config.yaml
arch: "densenet"
model: "image classifier"
dataset: "microscope photos of single blood and bone marrow cells"
train_examples: 48542
image_size: 32
crop_scale_min: 0.5
horizontal_flip: true
cutout: 0.25
targets: ["cell type", "smear"]
num_classes: [17, 2]
norm: "batchnorm"
hidden_act: "prelu"
depths: [6, 12, 12]
kernel_size: 3
stem: "single"
growth_rate: 32
loss: "cross_entropy"
head_dropout: 0.1
init: "torch_default"
optimizer: "cautious_adamw"
learning_rate: 0.0011
beta1: 0.95
beta2: 0.99
eps: 1e-08
cautious_weight_decay: true
max_steps: 8100
batch_size: 128
epochs: 21.4
lr_schedule: "cosine"
final_lr_fraction: 0.05
warmup_steps: 400
weight_decay: 0.2
Rows from block 16 of a small image classifier, named by matrix and row number. Rows with one number belong to one channel. Each number is 50 + 15 x the weight over its row's rms, rounded and kept within 0 to 99. All counts start at 0.
After each channel's rows are labels from the 100 images, of 14976, where the channel reaches its highest value: "top examples" is what is common among them. Only what is clearly more common there than usual is listed. The data: microscope photos of single blood and bone marrow cells.
# conv1: bottleneck pointwise conv (model.blocks.17.conv1.weight, 128x448x1x1), inputs 0-223
# conv2: growth 3x3 conv (model.blocks.17.conv2.weight, 32x128x3x3, transposed), outputs 0-31, a 3x3 kernel for each

conv1.60:84 71 30 28 56 60 62 29 36 66 25 29 64 58 22 49 69 61 36 45 11 64 63 61 51 99 07 40 43 74 61 55 69 42 47 36 40 25 51 48 38 48 44 02 44 52 16 51 54 28 29 30 70 49 37 71 63 49 51 52 78 61 51 48 78 42 73 38 54 61 47 06 29 59 51 48 71 41 69 68 63 62 50 62 63 66 39 54 30 54 61 24 23 44 68 36 41 30 63 50 40 55 71 56 43 23 56 61 54 33 56 47 53 73 62 50 44 62 62 60 40 54 64 69 43 45 55 47 42 61 62 34 50 43 62 52 43 44 46 47 31 36 46 19 58 44 39 70 34 46 49 75 33 43 30 36 36 52 47 62 50 41 24 49 59 68 31 58 22 84 29 50 48 83 62 49 45 39 49 51 31 48 79 26 42 68 48 80 64 51 54 28 53 61 42 52 67 38 78 56 62 35 52 60 83 63 46 44 49 34 52 59 41 51 72 31 57 69 44 57 42 47 29 79
conv2.60:65 70 60 47 42 46 34 04 00 58 61 61 56 57 46 45 38 46 67 55 61 41 39 39 49 53 48 42 33 52 48 27 41 55 48 65 57 67 91 50 51 69 61 56 80 72 69 60 79 49 42 72 26 32 44 43 43 40 35 36 42 48 35 56 40 56 45 43 52 56 48 54 50 40 27 56 51 31 52 47 54 72 60 72 69 50 67 68 59 78 41 38 34 52 38 39 39 42 34 49 70 59 65 58 63 49 40 39 29 27 23 40 35 12 46 30 32 40 39 47 27 30 36 24 15 16 39 52 36 34 58 33 30 49 36 51 26 42 60 28 43 64 49 47 59 72 70 62 69 60 70 67 74 60 67 59 62 65 51 51 65 54 72 60 64 62 53 46 82 51 74 60 55 75 47 34 41 53 29 35 70 63 64 56 54 53 67 56 53 51 49 38 52 44 54 41 51 57 50 42 43 53 64 59 69 68 69 51 63 69 54 43 61 75 70 68 56 58 50 55 50 37 67 60 41 58 60 48 46 59 44 50 44 39 30 26 21 38 17 12 48 34 35 38 52 49 47 36 36 51 35 47 75 56 39 66 48 33 54 49 59 67 70 67 67 43 44 78 53 46 41 30 33 44 27 26 37 27 42 50 37 16 53 36 18 50 23 25
top examples: smear: peripheral blood; cell type: segmented neutrophil

conv1.123:64 66 59 49 84 34 53 43 23 29 40 53 80 37 33 43 38 34 55 58 40 35 48 55 46 32 20 35 29 38 49 28 15 49 73 52 29 51 21 13 62 45 45 22 25 60 49 25 50 37 57 41 53 31 29 55 15 37 53 49 48 56 74 56 47 61 52 43 58 15 31 32 48 32 25 33 58 63 88 71 30 07 32 00 60 57 14 36 69 26 61 80 65 35 42 24 58 28 77 14 43 40 56 74 78 44 36 88 63 56 64 60 34 80 37 32 79 57 42 31 42 51 15 67 43 89 64 26 48 75 41 44 61 73 64 60 47 65 57 49 59 80 58 46 32 78 52 48 64 73 49 59 46 50 28 76 37 59 64 68 67 46 36 76 46 43 29 61 26 64 52 19 74 41 56 82 54 31 49 52 50 64 52 64 86 49 78 45 59 54 40 59 33 37 60 59 70 38 81 54 55 42 49 72 47 37 26 10 45 51 78 59 34 47 35 28 57 67 58 56 43 63 58 30
conv2.123:37 28 42 46 45 54 53 52 53 34 50 42 46 53 42 40 43 30 50 52 52 45 39 52 36 32 39 44 47 44 44 40 50 32 45 48 33 26 34 27 21 19 29 25 35 56 52 53 58 56 53 44 51 56 41 38 48 52 66 47 49 41 42 21 30 29 20 26 35 28 27 31 39 55 46 52 53 45 49 47 41 54 54 48 51 58 50 51 55 53 75 74 77 80 62 74 77 68 71 51 72 73 53 66 66 62 61 68 28 25 38 34 22 46 27 19 24 38 45 51 40 48 48 26 37 39 56 48 62 57 62 59 67 65 60 46 57 56 53 65 60 64 72 66 64 51 50 58 60 49 47 49 45 36 41 34 52 52 40 53 50 39 55 48 43 55 54 46 47 48 46 58 56 60 47 47 54 44 50 56 67 63 56 75 66 69 66 70 66 51 41 39 52 38 41 47 44 48 46 52 59 47 53 65 50 56 60 31 22 31 15 16 20 08 10 17 15 19 22 02 24 25 00 07 33 77 69 69 54 63 61 61 66 68 57 52 48 48 47 47 52 48 56 66 72 68 63 59 63 66 66 63 37 46 29 41 41 33 35 26 25 54 53 53 45 42 49 35 39 50 60 60 64 61 61 59 67 62 60 53 53 57 55 51 63 63 65 61
top examples: smear: peripheral blood; cell type: myeloblast

conv1.34:40 17 34 41 76 54 51 47 55 44 76 46 31 44 57 41 51 40 55 51 40 17 52 48 64 71 81 59 71 24 85 50 41 51 57 44 28 47 34 52 28 49 70 29 48 74 78 00 53 65 45 44 22 46 45 39 39 37 54 50 30 42 74 57 52 24 29 33 73 55 28 66 47 32 41 28 43 56 58 26 47 40 56 54 32 55 86 28 58 61 00 66 55 20 29 39 55 43 34 44 56 56 34 35 31 52 36 51 60 63 59 61 41 56 13 30 29 50 35 56 39 11 62 30 48 62 51 41 55 51 50 33 42 62 14 34 48 65 34 39 46 52 58 47 56 41 58 34 51 51 30 68 58 74 41 44 64 36 23 26 48 47 51 27 28 30 41 41 38 39 35 12 44 37 23 54 57 52 53 58 49 39 42 59 64 59 40 36 44 14 28 41 40 48 40 35 31 31 49 39 51 76 47 41 31 56 50 54 37 53 63 34 33 51 17 55 39 41 43 15 50 19 61 31
conv2.34:54 57 70 42 50 56 47 44 48 53 48 53 50 50 55 53 70 71 55 47 46 47 50 38 47 47 48 46 59 57 54 67 54 60 69 61 65 61 66 58 65 69 54 59 68 66 66 57 48 50 41 24 21 18 20 38 42 37 48 47 40 39 43 54 51 54 52 48 44 63 51 52 50 50 47 58 53 54 52 54 60 70 69 68 58 63 64 58 56 67 55 54 51 46 49 50 60 60 64 58 45 42 55 49 49 48 47 46 44 39 30 39 24 27 37 28 26 41 58 31 46 43 32 19 15 13 46 43 44 43 46 36 37 28 21 28 25 19 42 42 39 52 56 58 53 52 52 44 48 53 29 38 46 35 35 33 41 43 45 38 41 45 42 35 38 17 20 25 29 17 23 31 41 50 21 27 28 23 39 40 71 66 70 64 61 75 64 69 79 60 63 75 53 60 82 62 70 88 53 53 50 55 60 48 70 69 69 58 59 51 63 50 57 62 60 71 56 46 48 54 49 39 54 55 44 45 50 51 42 53 56 32 52 65 30 32 30 37 41 33 47 36 58 35 36 34 32 33 37 34 31 50 48 45 54 45 52 53 47 53 68 41 46 25 32 31 31 29 32 24 14 21 12 34 36 10 30 17 19 33 29 25 39 34 25 36 28 25
top examples: cell type: artefact

conv1.120:34 49 42 42 81 45 42 52 34 15 36 28 55 25 51 64 50 61 61 29 55 30 33 54 18 25 29 37 18 29 24 40 26 53 52 57 70 54 19 11 56 50 35 31 30 40 58 24 57 36 39 32 35 30 24 51 29 17 39 27 44 53 80 43 41 55 16 47 46 09 26 39 42 18 41 26 54 60 75 43 53 20 35 29 68 50 33 45 56 21 49 52 51 22 01 39 60 32 58 47 53 30 53 45 46 31 13 81 77 47 44 62 47 62 41 22 61 44 27 35 52 44 35 42 42 92 59 43 52 65 36 38 56 75 61 45 44 70 53 52 43 56 40 34 35 55 43 46 53 61 56 49 31 38 30 58 48 48 47 59 53 51 10 62 62 37 62 41 01 52 53 47 54 07 66 72 69 21 34 52 51 66 50 47 85 35 44 54 40 46 45 57 56 31 51 60 66 64 70 52 78 48 56 58 49 66 30 45 49 63 72 59 50 70 46 38 48 78 39 49 43 44 48 30
conv2.120:58 34 36 66 53 67 63 66 68 42 47 52 48 51 48 53 53 42 23 16 12 17 17 21 38 33 19 15 18 27 36 38 35 35 38 45 55 50 60 70 44 60 67 56 66 29 42 50 48 56 54 49 56 55 30 39 37 55 56 33 40 46 35 08 00 14 13 13 26 11 10 37 50 42 53 60 44 49 57 45 45 49 51 49 49 42 35 51 45 38 58 57 58 57 43 47 57 56 55 62 77 81 63 57 69 71 67 77 26 30 37 42 41 35 31 36 21 24 16 18 19 12 29 27 39 44 39 38 50 36 40 47 50 43 49 46 48 70 54 40 54 63 55 66 45 51 48 56 47 46 60 52 50 61 58 49 53 51 56 62 48 47 57 59 47 59 60 57 56 57 54 62 49 59 52 45 46 44 49 49 56 53 52 68 65 57 56 72 67 66 53 48 64 48 38 61 47 40 30 30 32 44 52 51 49 54 50 50 44 62 47 51 51 52 40 47 51 47 60 49 45 48 48 45 40 72 64 63 60 53 60 64 63 67 52 59 60 44 47 54 43 38 52 76 78 79 65 66 65 82 82 88 51 39 42 47 31 35 49 37 45 60 69 60 56 68 65 53 60 66 61 60 74 52 42 69 70 65 67 56 47 67 56 39 55 67 54 72
top examples: cell type: promyelocyte

conv1.63:73 51 57 37 62 29 53 22 55 68 40 46 78 42 42 44 58 26 50 41 19 49 12 60 39 40 40 29 51 19 43 32 32 49 69 51 62 39 31 41 55 54 55 34 19 49 52 34 44 29 43 16 52 61 42 63 55 36 28 56 80 32 77 52 32 73 46 39 73 28 40 30 64 56 58 36 70 47 68 67 43 40 38 08 48 60 34 39 52 34 73 45 35 29 34 50 57 16 90 52 50 54 55 47 64 48 26 78 68 56 61 50 42 57 35 36 67 67 69 04 71 41 17 54 55 85 41 44 66 77 37 31 51 49 67 46 64 53 48 42 53 73 57 59 51 61 63 51 53 67 64 48 53 71 34 65 63 50 49 70 72 60 37 75 71 52 42 56 29 56 32 32 59 31 74 80 54 48 58 33 51 58 53 59 78 48 78 56 48 61 55 59 60 52 25 74 69 91 74 53 52 57 71 59 45 74 27 37 74 57 76 80 68 66 54 30 71 72 55 65 55 73 48 57
conv2.63:41 29 30 46 32 42 40 35 45 68 72 62 69 66 61 61 64 55 54 58 51 61 59 65 55 53 49 61 61 59 78 67 71 67 65 74 49 40 45 38 41 42 49 48 51 43 39 36 40 46 43 22 29 40 41 23 33 55 46 41 60 43 36 34 32 31 35 39 35 27 35 35 51 64 51 55 58 57 56 50 59 53 55 52 54 52 49 59 44 54 53 60 66 58 61 71 74 66 60 57 64 66 65 60 61 61 68 58 33 13 25 30 14 29 13 06 15 39 29 31 35 48 39 37 46 41 55 45 61 54 52 45 71 60 63 62 69 67 61 71 68 72 77 67 74 67 67 68 61 69 63 62 65 54 47 56 51 53 58 58 61 62 45 44 40 56 60 56 42 51 46 53 57 53 44 52 50 49 41 44 55 53 50 58 69 58 51 59 48 48 38 22 52 42 37 46 35 49 27 32 35 33 48 42 38 47 54 44 35 31 33 44 33 34 39 44 33 45 39 38 44 44 40 46 52 70 68 69 66 68 62 68 81 78 62 42 46 53 46 44 56 59 54 80 68 75 74 77 75 77 79 64 59 58 54 56 50 58 73 64 54 41 32 39 31 22 31 29 31 43 74 76 76 65 70 68 83 84 78 65 69 70 59 58 70 73 76 76
top examples: smear: peripheral blood; cell type: eosinophil

conv1.74:82 81 43 54 40 55 52 23 60 61 15 49 88 37 62 77 32 35 51 29 20 60 38 48 37 63 07 58 32 37 56 30 69 55 68 38 41 27 37 15 46 48 35 02 25 66 49 63 25 50 43 53 38 43 51 62 54 37 36 71 54 35 67 39 34 55 68 34 70 41 60 10 66 60 53 55 50 43 46 62 60 48 58 54 58 55 45 43 47 64 86 15 31 43 76 45 34 35 81 58 53 63 54 37 70 41 39 50 52 52 41 34 44 75 66 55 55 49 60 29 48 73 75 60 50 36 58 43 45 61 32 39 69 56 48 73 51 34 52 53 54 27 29 51 38 32 71 45 20 44 32 44 38 50 59 35 54 50 55 49 50 53 33 21 44 56 22 64 46 67 28 54 32 66 56 40 75 50 53 48 60 67 62 39 24 19 38 67 79 34 50 22 59 53 61 42 44 56 64 30 49 34 44 35 50 44 32 30 44 44 45 64 52 47 63 31 49 60 41 66 36 49 42 43
conv2.74:46 40 35 31 24 10 38 27 29 51 52 50 65 62 56 57 63 55 57 59 47 45 45 54 39 52 55 56 51 62 54 53 52 50 52 66 58 68 78 48 63 75 50 62 83 50 47 36 44 35 24 59 40 38 54 57 66 60 57 50 60 56 62 57 51 53 51 54 41 52 55 48 44 45 34 43 53 52 47 54 71 44 40 46 42 54 53 44 48 56 49 32 31 59 48 27 56 52 52 40 47 31 44 32 32 38 21 21 40 46 28 52 45 37 54 51 59 63 70 68 51 49 52 29 24 40 50 54 48 49 58 50 27 47 46 33 32 36 47 47 48 58 66 59 60 58 82 50 45 65 55 47 60 53 59 62 56 49 54 52 51 57 56 43 41 61 56 51 72 75 67 55 36 45 57 41 43 59 46 46 69 65 62 76 62 67 87 76 89 34 09 09 45 31 23 39 28 36 53 52 43 70 69 60 67 69 61 51 54 62 65 60 74 90 84 95 66 45 46 65 54 50 67 59 49 47 36 25 53 46 48 59 51 63 29 04 02 57 20 30 84 60 67 54 53 57 67 65 56 89 71 62 66 47 38 53 57 42 78 61 61 56 50 43 61 44 57 96 73 75 37 37 36 39 34 31 51 37 37 54 32 30 39 40 35 46 54 41
top examples: smear: peripheral blood; cell type: segmented neutrophil

conv1.54:68 60 65 60 41 64 86 55 38 51 22 53 75 45 39 53 53 37 43 12 19 66 52 83 38 28 23 42 43 69 51 47 85 61 29 25 23 38 54 38 50 76 12 41 50 53 34 71 45 49 34 31 60 22 33 77 43 24 47 83 40 51 19 58 65 55 61 24 64 54 58 30 43 63 81 57 50 39 54 32 81 44 60 57 45 64 28 43 52 78 57 21 42 23 69 41 31 54 59 38 34 53 47 62 64 42 56 39 41 46 38 64 39 71 86 59 51 49 53 34 35 53 39 50 17 42 51 58 43 72 44 31 69 53 28 57 48 51 39 21 65 47 40 51 45 61 55 63 63 51 64 57 54 65 66 37 15 41 51 45 22 62 34 61 47 63 35 51 10 61 46 48 57 59 81 55 60 43 42 41 46 62 42 17 44 43 22 93 18 33 51 43 71 31 57 30 30 45 70 54 39 36 56 32 67 71 14 20 39 61 39 38 44 48 69 40 39 82 62 73 38 34 63 64
conv2.54:50 60 39 38 52 25 43 46 33 69 69 65 59 53 55 67 47 53 49 50 64 34 35 45 48 51 45 37 46 53 44 39 32 36 34 49 70 64 88 45 41 61 47 58 72 79 72 75 68 35 37 81 25 40 43 50 55 65 50 60 56 44 53 54 54 62 52 57 60 44 43 59 43 15 19 38 36 37 71 60 69 51 53 53 52 42 51 42 40 44 50 36 24 47 36 38 52 43 38 32 46 43 34 41 38 26 38 34 33 46 27 36 42 39 45 50 44 72 71 65 58 34 40 52 31 42 39 46 37 45 59 51 39 52 57 57 39 34 65 44 56 74 56 55 74 72 86 62 46 55 70 60 80 64 69 65 59 42 49 68 49 44 60 45 62 49 35 55 81 78 77 34 28 46 58 51 56 57 55 60 33 14 37 34 24 29 27 43 33 46 48 18 52 42 33 41 45 39 45 59 59 67 54 63 59 53 72 59 61 83 66 57 74 80 77 79 92 67 70 81 52 61 81 68 65 45 41 40 49 46 52 51 50 56 45 32 20 63 52 47 71 65 54 30 45 28 63 59 47 67 48 31 48 49 28 62 52 36 75 54 43 51 62 48 58 77 66 54 68 53 30 23 16 35 43 37 45 36 45 45 19 05 54 32 34 64 47 52
top examples: smear: peripheral blood; cell type: segmented neutrophil

conv1.121:65 45 34 42 66 28 68 30 16 37 47 24 71 38 35 47 66 57 55 54 53 36 63 59 37 51 22 40 42 11 41 49 38 36 56 67 40 45 34 37 75 55 33 14 41 45 54 17 59 12 49 00 42 44 40 48 14 40 69 12 59 49 60 58 53 55 34 46 64 33 07 24 44 57 57 40 33 51 77 52 54 32 47 06 66 78 22 41 70 46 28 53 57 51 45 34 57 37 74 23 43 44 49 49 77 46 36 77 75 40 72 37 47 67 30 37 50 70 33 46 61 42 16 18 36 94 43 43 54 74 67 58 49 60 60 57 43 61 64 34 56 59 50 63 39 58 44 55 54 75 57 59 45 59 39 78 53 61 70 53 49 44 23 92 46 49 37 35 09 68 53 07 78 20 57 80 33 25 40 43 55 70 66 51 83 38 84 29 39 68 42 65 61 58 36 58 67 69 72 46 59 58 66 59 40 55 45 43 42 49 59 79 62 57 48 44 61 75 51 64 58 63 60 41
conv2.121:37 16 17 62 55 48 64 62 68 27 29 38 32 39 35 29 40 25 60 64 66 59 65 70 43 46 49 48 46 53 62 60 69 32 48 59 35 28 45 36 30 28 42 46 28 53 53 46 63 59 51 53 48 71 22 30 48 36 46 47 15 46 40 31 36 31 33 36 45 33 38 34 39 43 42 56 55 53 46 42 41 48 50 58 58 65 63 50 61 59 67 74 72 72 57 74 83 77 70 58 64 69 63 55 67 68 61 64 32 20 34 37 21 50 37 37 39 62 46 42 59 69 51 70 66 61 49 30 38 45 32 37 48 44 44 45 43 49 56 50 50 54 55 57 58 58 58 67 67 49 64 64 54 30 25 18 35 46 41 40 44 32 36 48 45 44 48 56 27 40 39 66 63 70 55 67 61 57 67 59 59 62 51 58 68 66 39 56 62 63 38 36 70 57 52 76 71 62 40 37 47 33 38 51 31 38 54 44 38 47 41 39 21 40 25 18 44 40 33 42 40 20 39 17 12 76 70 67 58 59 62 60 65 56 72 62 66 68 59 66 89 83 83 89 71 78 62 65 57 72 72 72 45 49 46 43 52 56 49 48 55 42 39 40 49 47 47 49 53 47 63 64 59 73 50 53 76 70 63 49 52 51 59 59 58 78 76 68
top examples: cell type: promyelocyte

conv1.14:27 76 37 65 41 57 20 53 21 52 62 22 99 37 28 86 00 36 44 48 67 03 35 30 40 60 36 36 54 58 60 35 46 45 64 59 15 45 37 20 30 14 50 00 41 71 54 75 28 38 66 53 32 59 44 32 44 37 46 67 34 68 80 31 52 68 77 33 29 31 36 25 60 45 16 64 26 41 43 55 21 36 38 56 42 49 43 18 64 24 85 45 33 51 41 16 44 34 67 24 55 68 57 55 73 62 47 52 41 57 53 63 55 52 49 62 44 30 70 43 40 49 72 55 72 51 42 19 34 51 59 37 43 29 65 32 45 41 32 59 52 33 48 39 44 44 35 55 49 33 57 45 38 09 57 47 22 32 56 40 43 43 52 44 42 31 64 41 54 38 35 42 40 63 49 30 26 32 45 52 48 53 50 46 52 25 64 49 64 19 65 52 52 77 43 32 69 44 36 45 53 65 49 45 41 45 63 55 63 24 38 48 57 45 24 44 55 06 32 44 60 33 33 36
conv2.14:74 75 75 70 71 74 46 47 62 59 61 56 72 70 40 74 63 52 61 65 62 57 53 52 53 53 51 59 49 39 51 36 32 63 44 47 58 61 63 78 62 62 77 80 69 53 60 50 58 54 48 36 47 48 70 74 77 76 52 58 70 53 50 35 29 25 40 41 31 45 39 49 61 63 45 67 70 47 72 58 53 71 77 74 60 64 64 61 61 72 64 56 60 65 48 46 52 63 58 48 33 31 28 09 12 18 00 06 61 58 44 54 53 57 46 48 53 61 58 42 53 45 40 46 43 30 43 41 55 33 51 45 40 41 46 21 10 12 35 31 21 30 35 26 44 46 59 56 52 55 63 62 58 49 42 38 67 58 35 63 53 38 47 44 46 49 42 41 46 42 43 56 58 57 45 58 59 46 57 71 73 79 71 69 57 73 64 71 67 62 63 61 58 65 57 47 58 64 09 16 27 34 45 42 36 49 48 55 54 50 70 53 51 77 70 72 60 56 59 53 51 43 63 52 56 44 49 44 57 56 52 46 45 54 57 51 68 43 28 40 44 48 57 50 28 42 46 41 34 49 52 52 70 75 83 73 74 73 62 81 68 64 62 72 60 49 49 41 48 51 45 31 25 50 27 28 44 32 39 59 57 47 54 53 45 53 49 52
top examples: cell type: artefact

conv1.16:37 33 52 51 83 34 38 42 58 35 53 38 24 43 55 61 59 68 39 17 57 43 22 54 17 09 48 40 33 18 32 39 22 68 55 40 63 33 46 07 64 59 47 37 47 47 60 33 47 51 50 45 47 32 32 49 39 36 39 26 59 50 71 48 33 53 30 50 47 35 27 51 49 33 51 24 33 49 48 63 55 46 45 27 67 69 54 48 31 38 36 49 39 30 37 70 48 44 76 68 50 30 45 37 30 39 12 70 79 39 57 63 37 47 52 30 77 47 29 28 65 33 27 56 50 70 56 38 54 48 32 41 53 52 62 43 49 31 46 37 51 37 18 52 43 44 54 46 35 42 60 56 42 61 41 63 64 59 37 68 59 62 25 51 52 38 51 47 18 29 39 48 47 14 65 71 50 54 54 18 51 57 37 36 67 34 51 62 31 59 55 54 65 42 41 54 54 56 46 52 71 60 67 50 48 72 62 59 68 60 78 50 51 62 24 61 41 60 64 51 53 62 45 37
conv2.16:54 24 19 57 45 46 46 59 53 60 64 59 72 70 65 69 65 62 32 39 23 23 23 18 40 39 25 21 20 31 34 26 36 30 32 40 61 48 60 54 21 37 60 42 59 47 18 26 45 39 32 52 35 43 30 37 51 20 43 44 16 41 40 17 32 33 08 46 41 13 17 24 60 55 67 57 48 54 59 51 52 45 52 67 34 33 43 33 37 38 36 52 49 43 40 48 42 50 44 69 65 68 65 48 50 71 58 66 15 27 26 29 41 37 18 38 27 37 11 14 33 17 14 52 43 42 44 40 57 46 44 52 55 48 45 68 49 69 68 27 55 73 41 59 37 35 49 42 29 35 59 34 44 61 47 62 54 55 62 59 60 65 57 48 49 61 60 66 61 61 58 53 37 39 40 33 33 45 38 42 32 42 29 31 50 41 26 41 38 59 59 45 50 62 53 43 39 50 30 36 44 46 61 68 49 54 47 54 34 49 52 37 38 51 36 35 60 45 48 56 33 47 64 32 46 61 59 65 65 52 61 63 62 57 52 43 59 35 32 53 35 41 54 70 70 65 69 63 50 75 69 61 45 50 57 35 42 45 45 36 44 57 54 54 48 49 52 38 43 42 78 60 67 71 34 55 81 65 71 69 59 74 67 42 50 66 52 66
top examples: cell type: promyelocyte

conv1.47:54 54 50 41 45 48 25 43 59 37 36 43 74 29 48 43 37 49 43 33 45 48 03 20 24 62 25 42 24 42 48 45 49 73 57 51 43 57 33 44 28 25 43 04 39 73 44 31 32 73 43 56 51 43 54 46 66 43 26 78 60 44 30 60 21 26 56 23 65 38 55 41 65 49 57 52 42 62 32 55 61 23 28 53 26 74 54 10 42 25 55 61 68 30 55 65 48 57 50 70 67 78 54 49 39 45 35 43 66 33 50 49 34 68 41 43 34 08 59 57 38 37 57 83 46 44 47 66 74 85 17 59 72 30 44 57 49 60 35 32 48 00 20 23 75 48 41 64 50 50 42 56 43 59 60 27 36 65 15 20 54 41 42 38 80 41 52 70 30 60 47 67 37 75 41 60 73 49 53 51 48 56 64 38 25 32 30 80 46 46 47 12 46 46 37 31 35 37 52 51 33 37 60 41 32 49 41 22 47 57 57 57 39 30 63 55 41 44 54 50 72 47 51 34
conv2.47:59 61 38 32 28 33 49 37 40 40 38 37 25 27 37 31 33 53 65 47 47 49 56 54 66 60 67 68 63 52 51 60 61 64 69 75 75 60 76 51 57 78 46 60 75 82 68 54 49 29 20 30 24 20 36 11 35 50 15 30 55 39 58 39 42 48 49 54 56 40 53 48 68 53 44 56 42 50 64 71 72 66 63 60 66 64 71 63 64 71 42 30 32 39 27 31 51 47 36 51 59 69 54 58 66 37 39 59 50 18 00 59 24 17 69 50 56 63 65 70 39 34 47 30 25 50 57 60 46 55 51 46 48 43 39 45 43 42 54 47 59 58 68 69 73 71 76 52 49 66 50 61 64 59 60 64 54 50 60 44 41 50 46 36 34 47 56 49 82 68 73 09 13 26 32 27 32 40 33 45 50 44 48 60 48 59 76 66 73 22 35 42 29 32 54 43 56 77 45 41 46 56 64 55 69 79 63 58 46 51 53 47 55 68 76 75 74 43 45 49 41 39 66 55 50 34 58 57 55 53 70 52 56 68 29 27 34 56 37 40 83 80 65 43 60 55 60 55 48 59 43 58 35 40 39 35 42 42 52 61 66 54 43 44 55 57 40 77 68 70 45 43 50 56 42 46 68 50 66 54 48 49 48 53 50 69 56 70
top examples: smear: peripheral blood; cell type: lymphocyte

conv1.8:48 68 42 58 52 49 65 34 41 49 05 65 45 45 44 50 74 38 35 30 18 70 39 72 36 29 47 28 34 54 64 46 78 67 58 29 04 81 75 33 40 56 10 54 57 33 55 61 39 70 54 41 54 24 50 74 56 42 55 57 46 48 24 35 50 33 61 40 63 38 72 18 38 65 52 37 30 15 48 43 63 30 50 57 46 58 39 44 61 65 52 23 42 28 60 25 31 75 70 42 53 39 35 39 54 65 52 48 67 63 25 64 53 52 78 57 39 47 52 64 37 60 16 35 16 56 18 72 46 65 25 56 69 68 30 76 56 64 18 19 42 50 47 64 37 56 56 65 45 54 56 76 40 59 76 23 33 60 50 43 39 45 41 60 57 71 64 41 48 73 51 54 59 73 83 45 67 59 44 44 46 57 58 14 24 53 23 78 03 77 57 39 62 14 65 22 28 36 55 40 35 10 53 24 52 49 33 38 31 54 61 62 54 51 75 42 49 87 62 73 49 70 44 48
conv2.8:38 57 40 29 49 39 38 42 29 58 50 56 44 41 60 45 31 51 51 54 58 48 41 51 70 72 62 55 59 63 49 44 46 43 49 62 94 69 99 56 56 75 62 49 58 80 59 63 55 30 28 53 20 32 44 34 56 55 49 69 53 37 79 63 75 77 69 56 62 57 62 56 45 26 29 53 39 50 83 66 70 45 49 36 47 49 42 51 53 45 51 28 27 44 35 34 36 30 32 39 37 51 26 30 43 30 35 35 40 31 33 50 51 48 48 50 69 59 64 65 54 49 52 59 44 58 30 24 15 37 41 35 36 47 47 61 62 61 73 43 65 69 56 69 64 68 80 53 50 63 71 54 81 81 68 86 56 47 69 61 54 69 49 38 50 47 45 68 72 68 73 30 34 37 31 30 36 34 22 34 19 11 26 23 24 36 40 43 46 38 49 31 39 43 52 37 54 48 54 38 37 55 42 45 60 50 53 70 57 74 56 46 52 62 55 59 82 65 64 62 47 38 70 55 54 26 32 50 34 36 64 31 46 57 52 49 44 71 55 42 57 65 57 52 60 50 74 69 65 63 51 46 38 34 25 64 53 53 65 51 50 45 46 47 37 64 52 28 35 36 32 33 22 45 46 48 59 48 67 36 24 41 53 28 43 59 50 66
top examples: cell type: erythroblast

conv1.33:61 66 45 43 63 65 46 47 24 58 28 42 59 34 29 50 35 48 48 33 15 47 47 60 51 64 35 62 48 48 53 55 66 72 51 21 44 23 63 13 44 51 54 29 43 59 47 63 33 31 56 21 59 59 51 48 45 32 32 49 53 57 41 46 74 37 58 41 48 45 50 30 49 35 44 48 46 29 43 60 66 55 59 38 73 63 17 30 64 65 47 18 24 28 49 39 32 25 45 41 37 53 62 57 37 51 55 56 70 76 53 59 65 53 63 53 45 35 44 31 36 58 72 51 60 41 54 56 45 52 49 41 38 47 50 40 44 58 49 53 57 61 47 38 56 54 52 75 50 47 33 46 37 68 17 43 61 23 45 76 72 67 48 52 41 74 69 44 33 70 56 77 49 60 64 46 65 40 68 32 34 68 70 37 37 48 23 67 55 45 54 41 88 68 43 44 47 56 69 42 66 48 78 56 81 76 58 58 56 55 53 62 61 36 55 35 52 66 52 59 46 41 42 84
conv2.33:63 64 56 57 52 45 46 17 21 49 52 55 47 52 39 52 46 43 68 61 74 57 47 54 53 50 67 49 55 67 61 37 71 71 52 72 68 72 96 64 42 55 57 50 70 79 74 74 71 46 53 72 47 39 55 55 63 59 36 36 55 45 44 64 54 65 61 60 68 60 52 60 45 44 38 38 40 38 37 37 46 70 75 81 60 65 64 63 54 78 61 49 44 54 46 59 55 56 52 46 36 36 34 53 32 17 32 14 42 60 57 50 50 52 64 58 45 46 69 77 51 42 55 64 40 64 36 35 47 43 66 50 38 59 55 51 43 48 41 32 23 51 26 35 50 55 59 60 57 57 49 46 47 61 64 74 60 54 66 77 65 71 64 52 53 53 38 52 78 63 68 48 48 56 48 42 48 57 30 27 62 59 67 67 43 48 67 64 63 55 40 36 40 38 30 45 29 33 53 45 51 62 65 64 75 77 69 67 53 83 51 41 45 53 54 52 93 66 92 71 41 58 84 69 49 18 25 23 27 31 28 26 32 40 47 41 38 38 16 25 52 35 28 30 36 35 42 39 40 47 38 35 55 42 32 47 42 35 46 39 19 60 75 69 55 53 53 57 52 40 37 46 42 38 34 34 22 17 27 64 43 45 39 31 36 46 24 23
top examples: smear: peripheral blood; cell type: erythroblast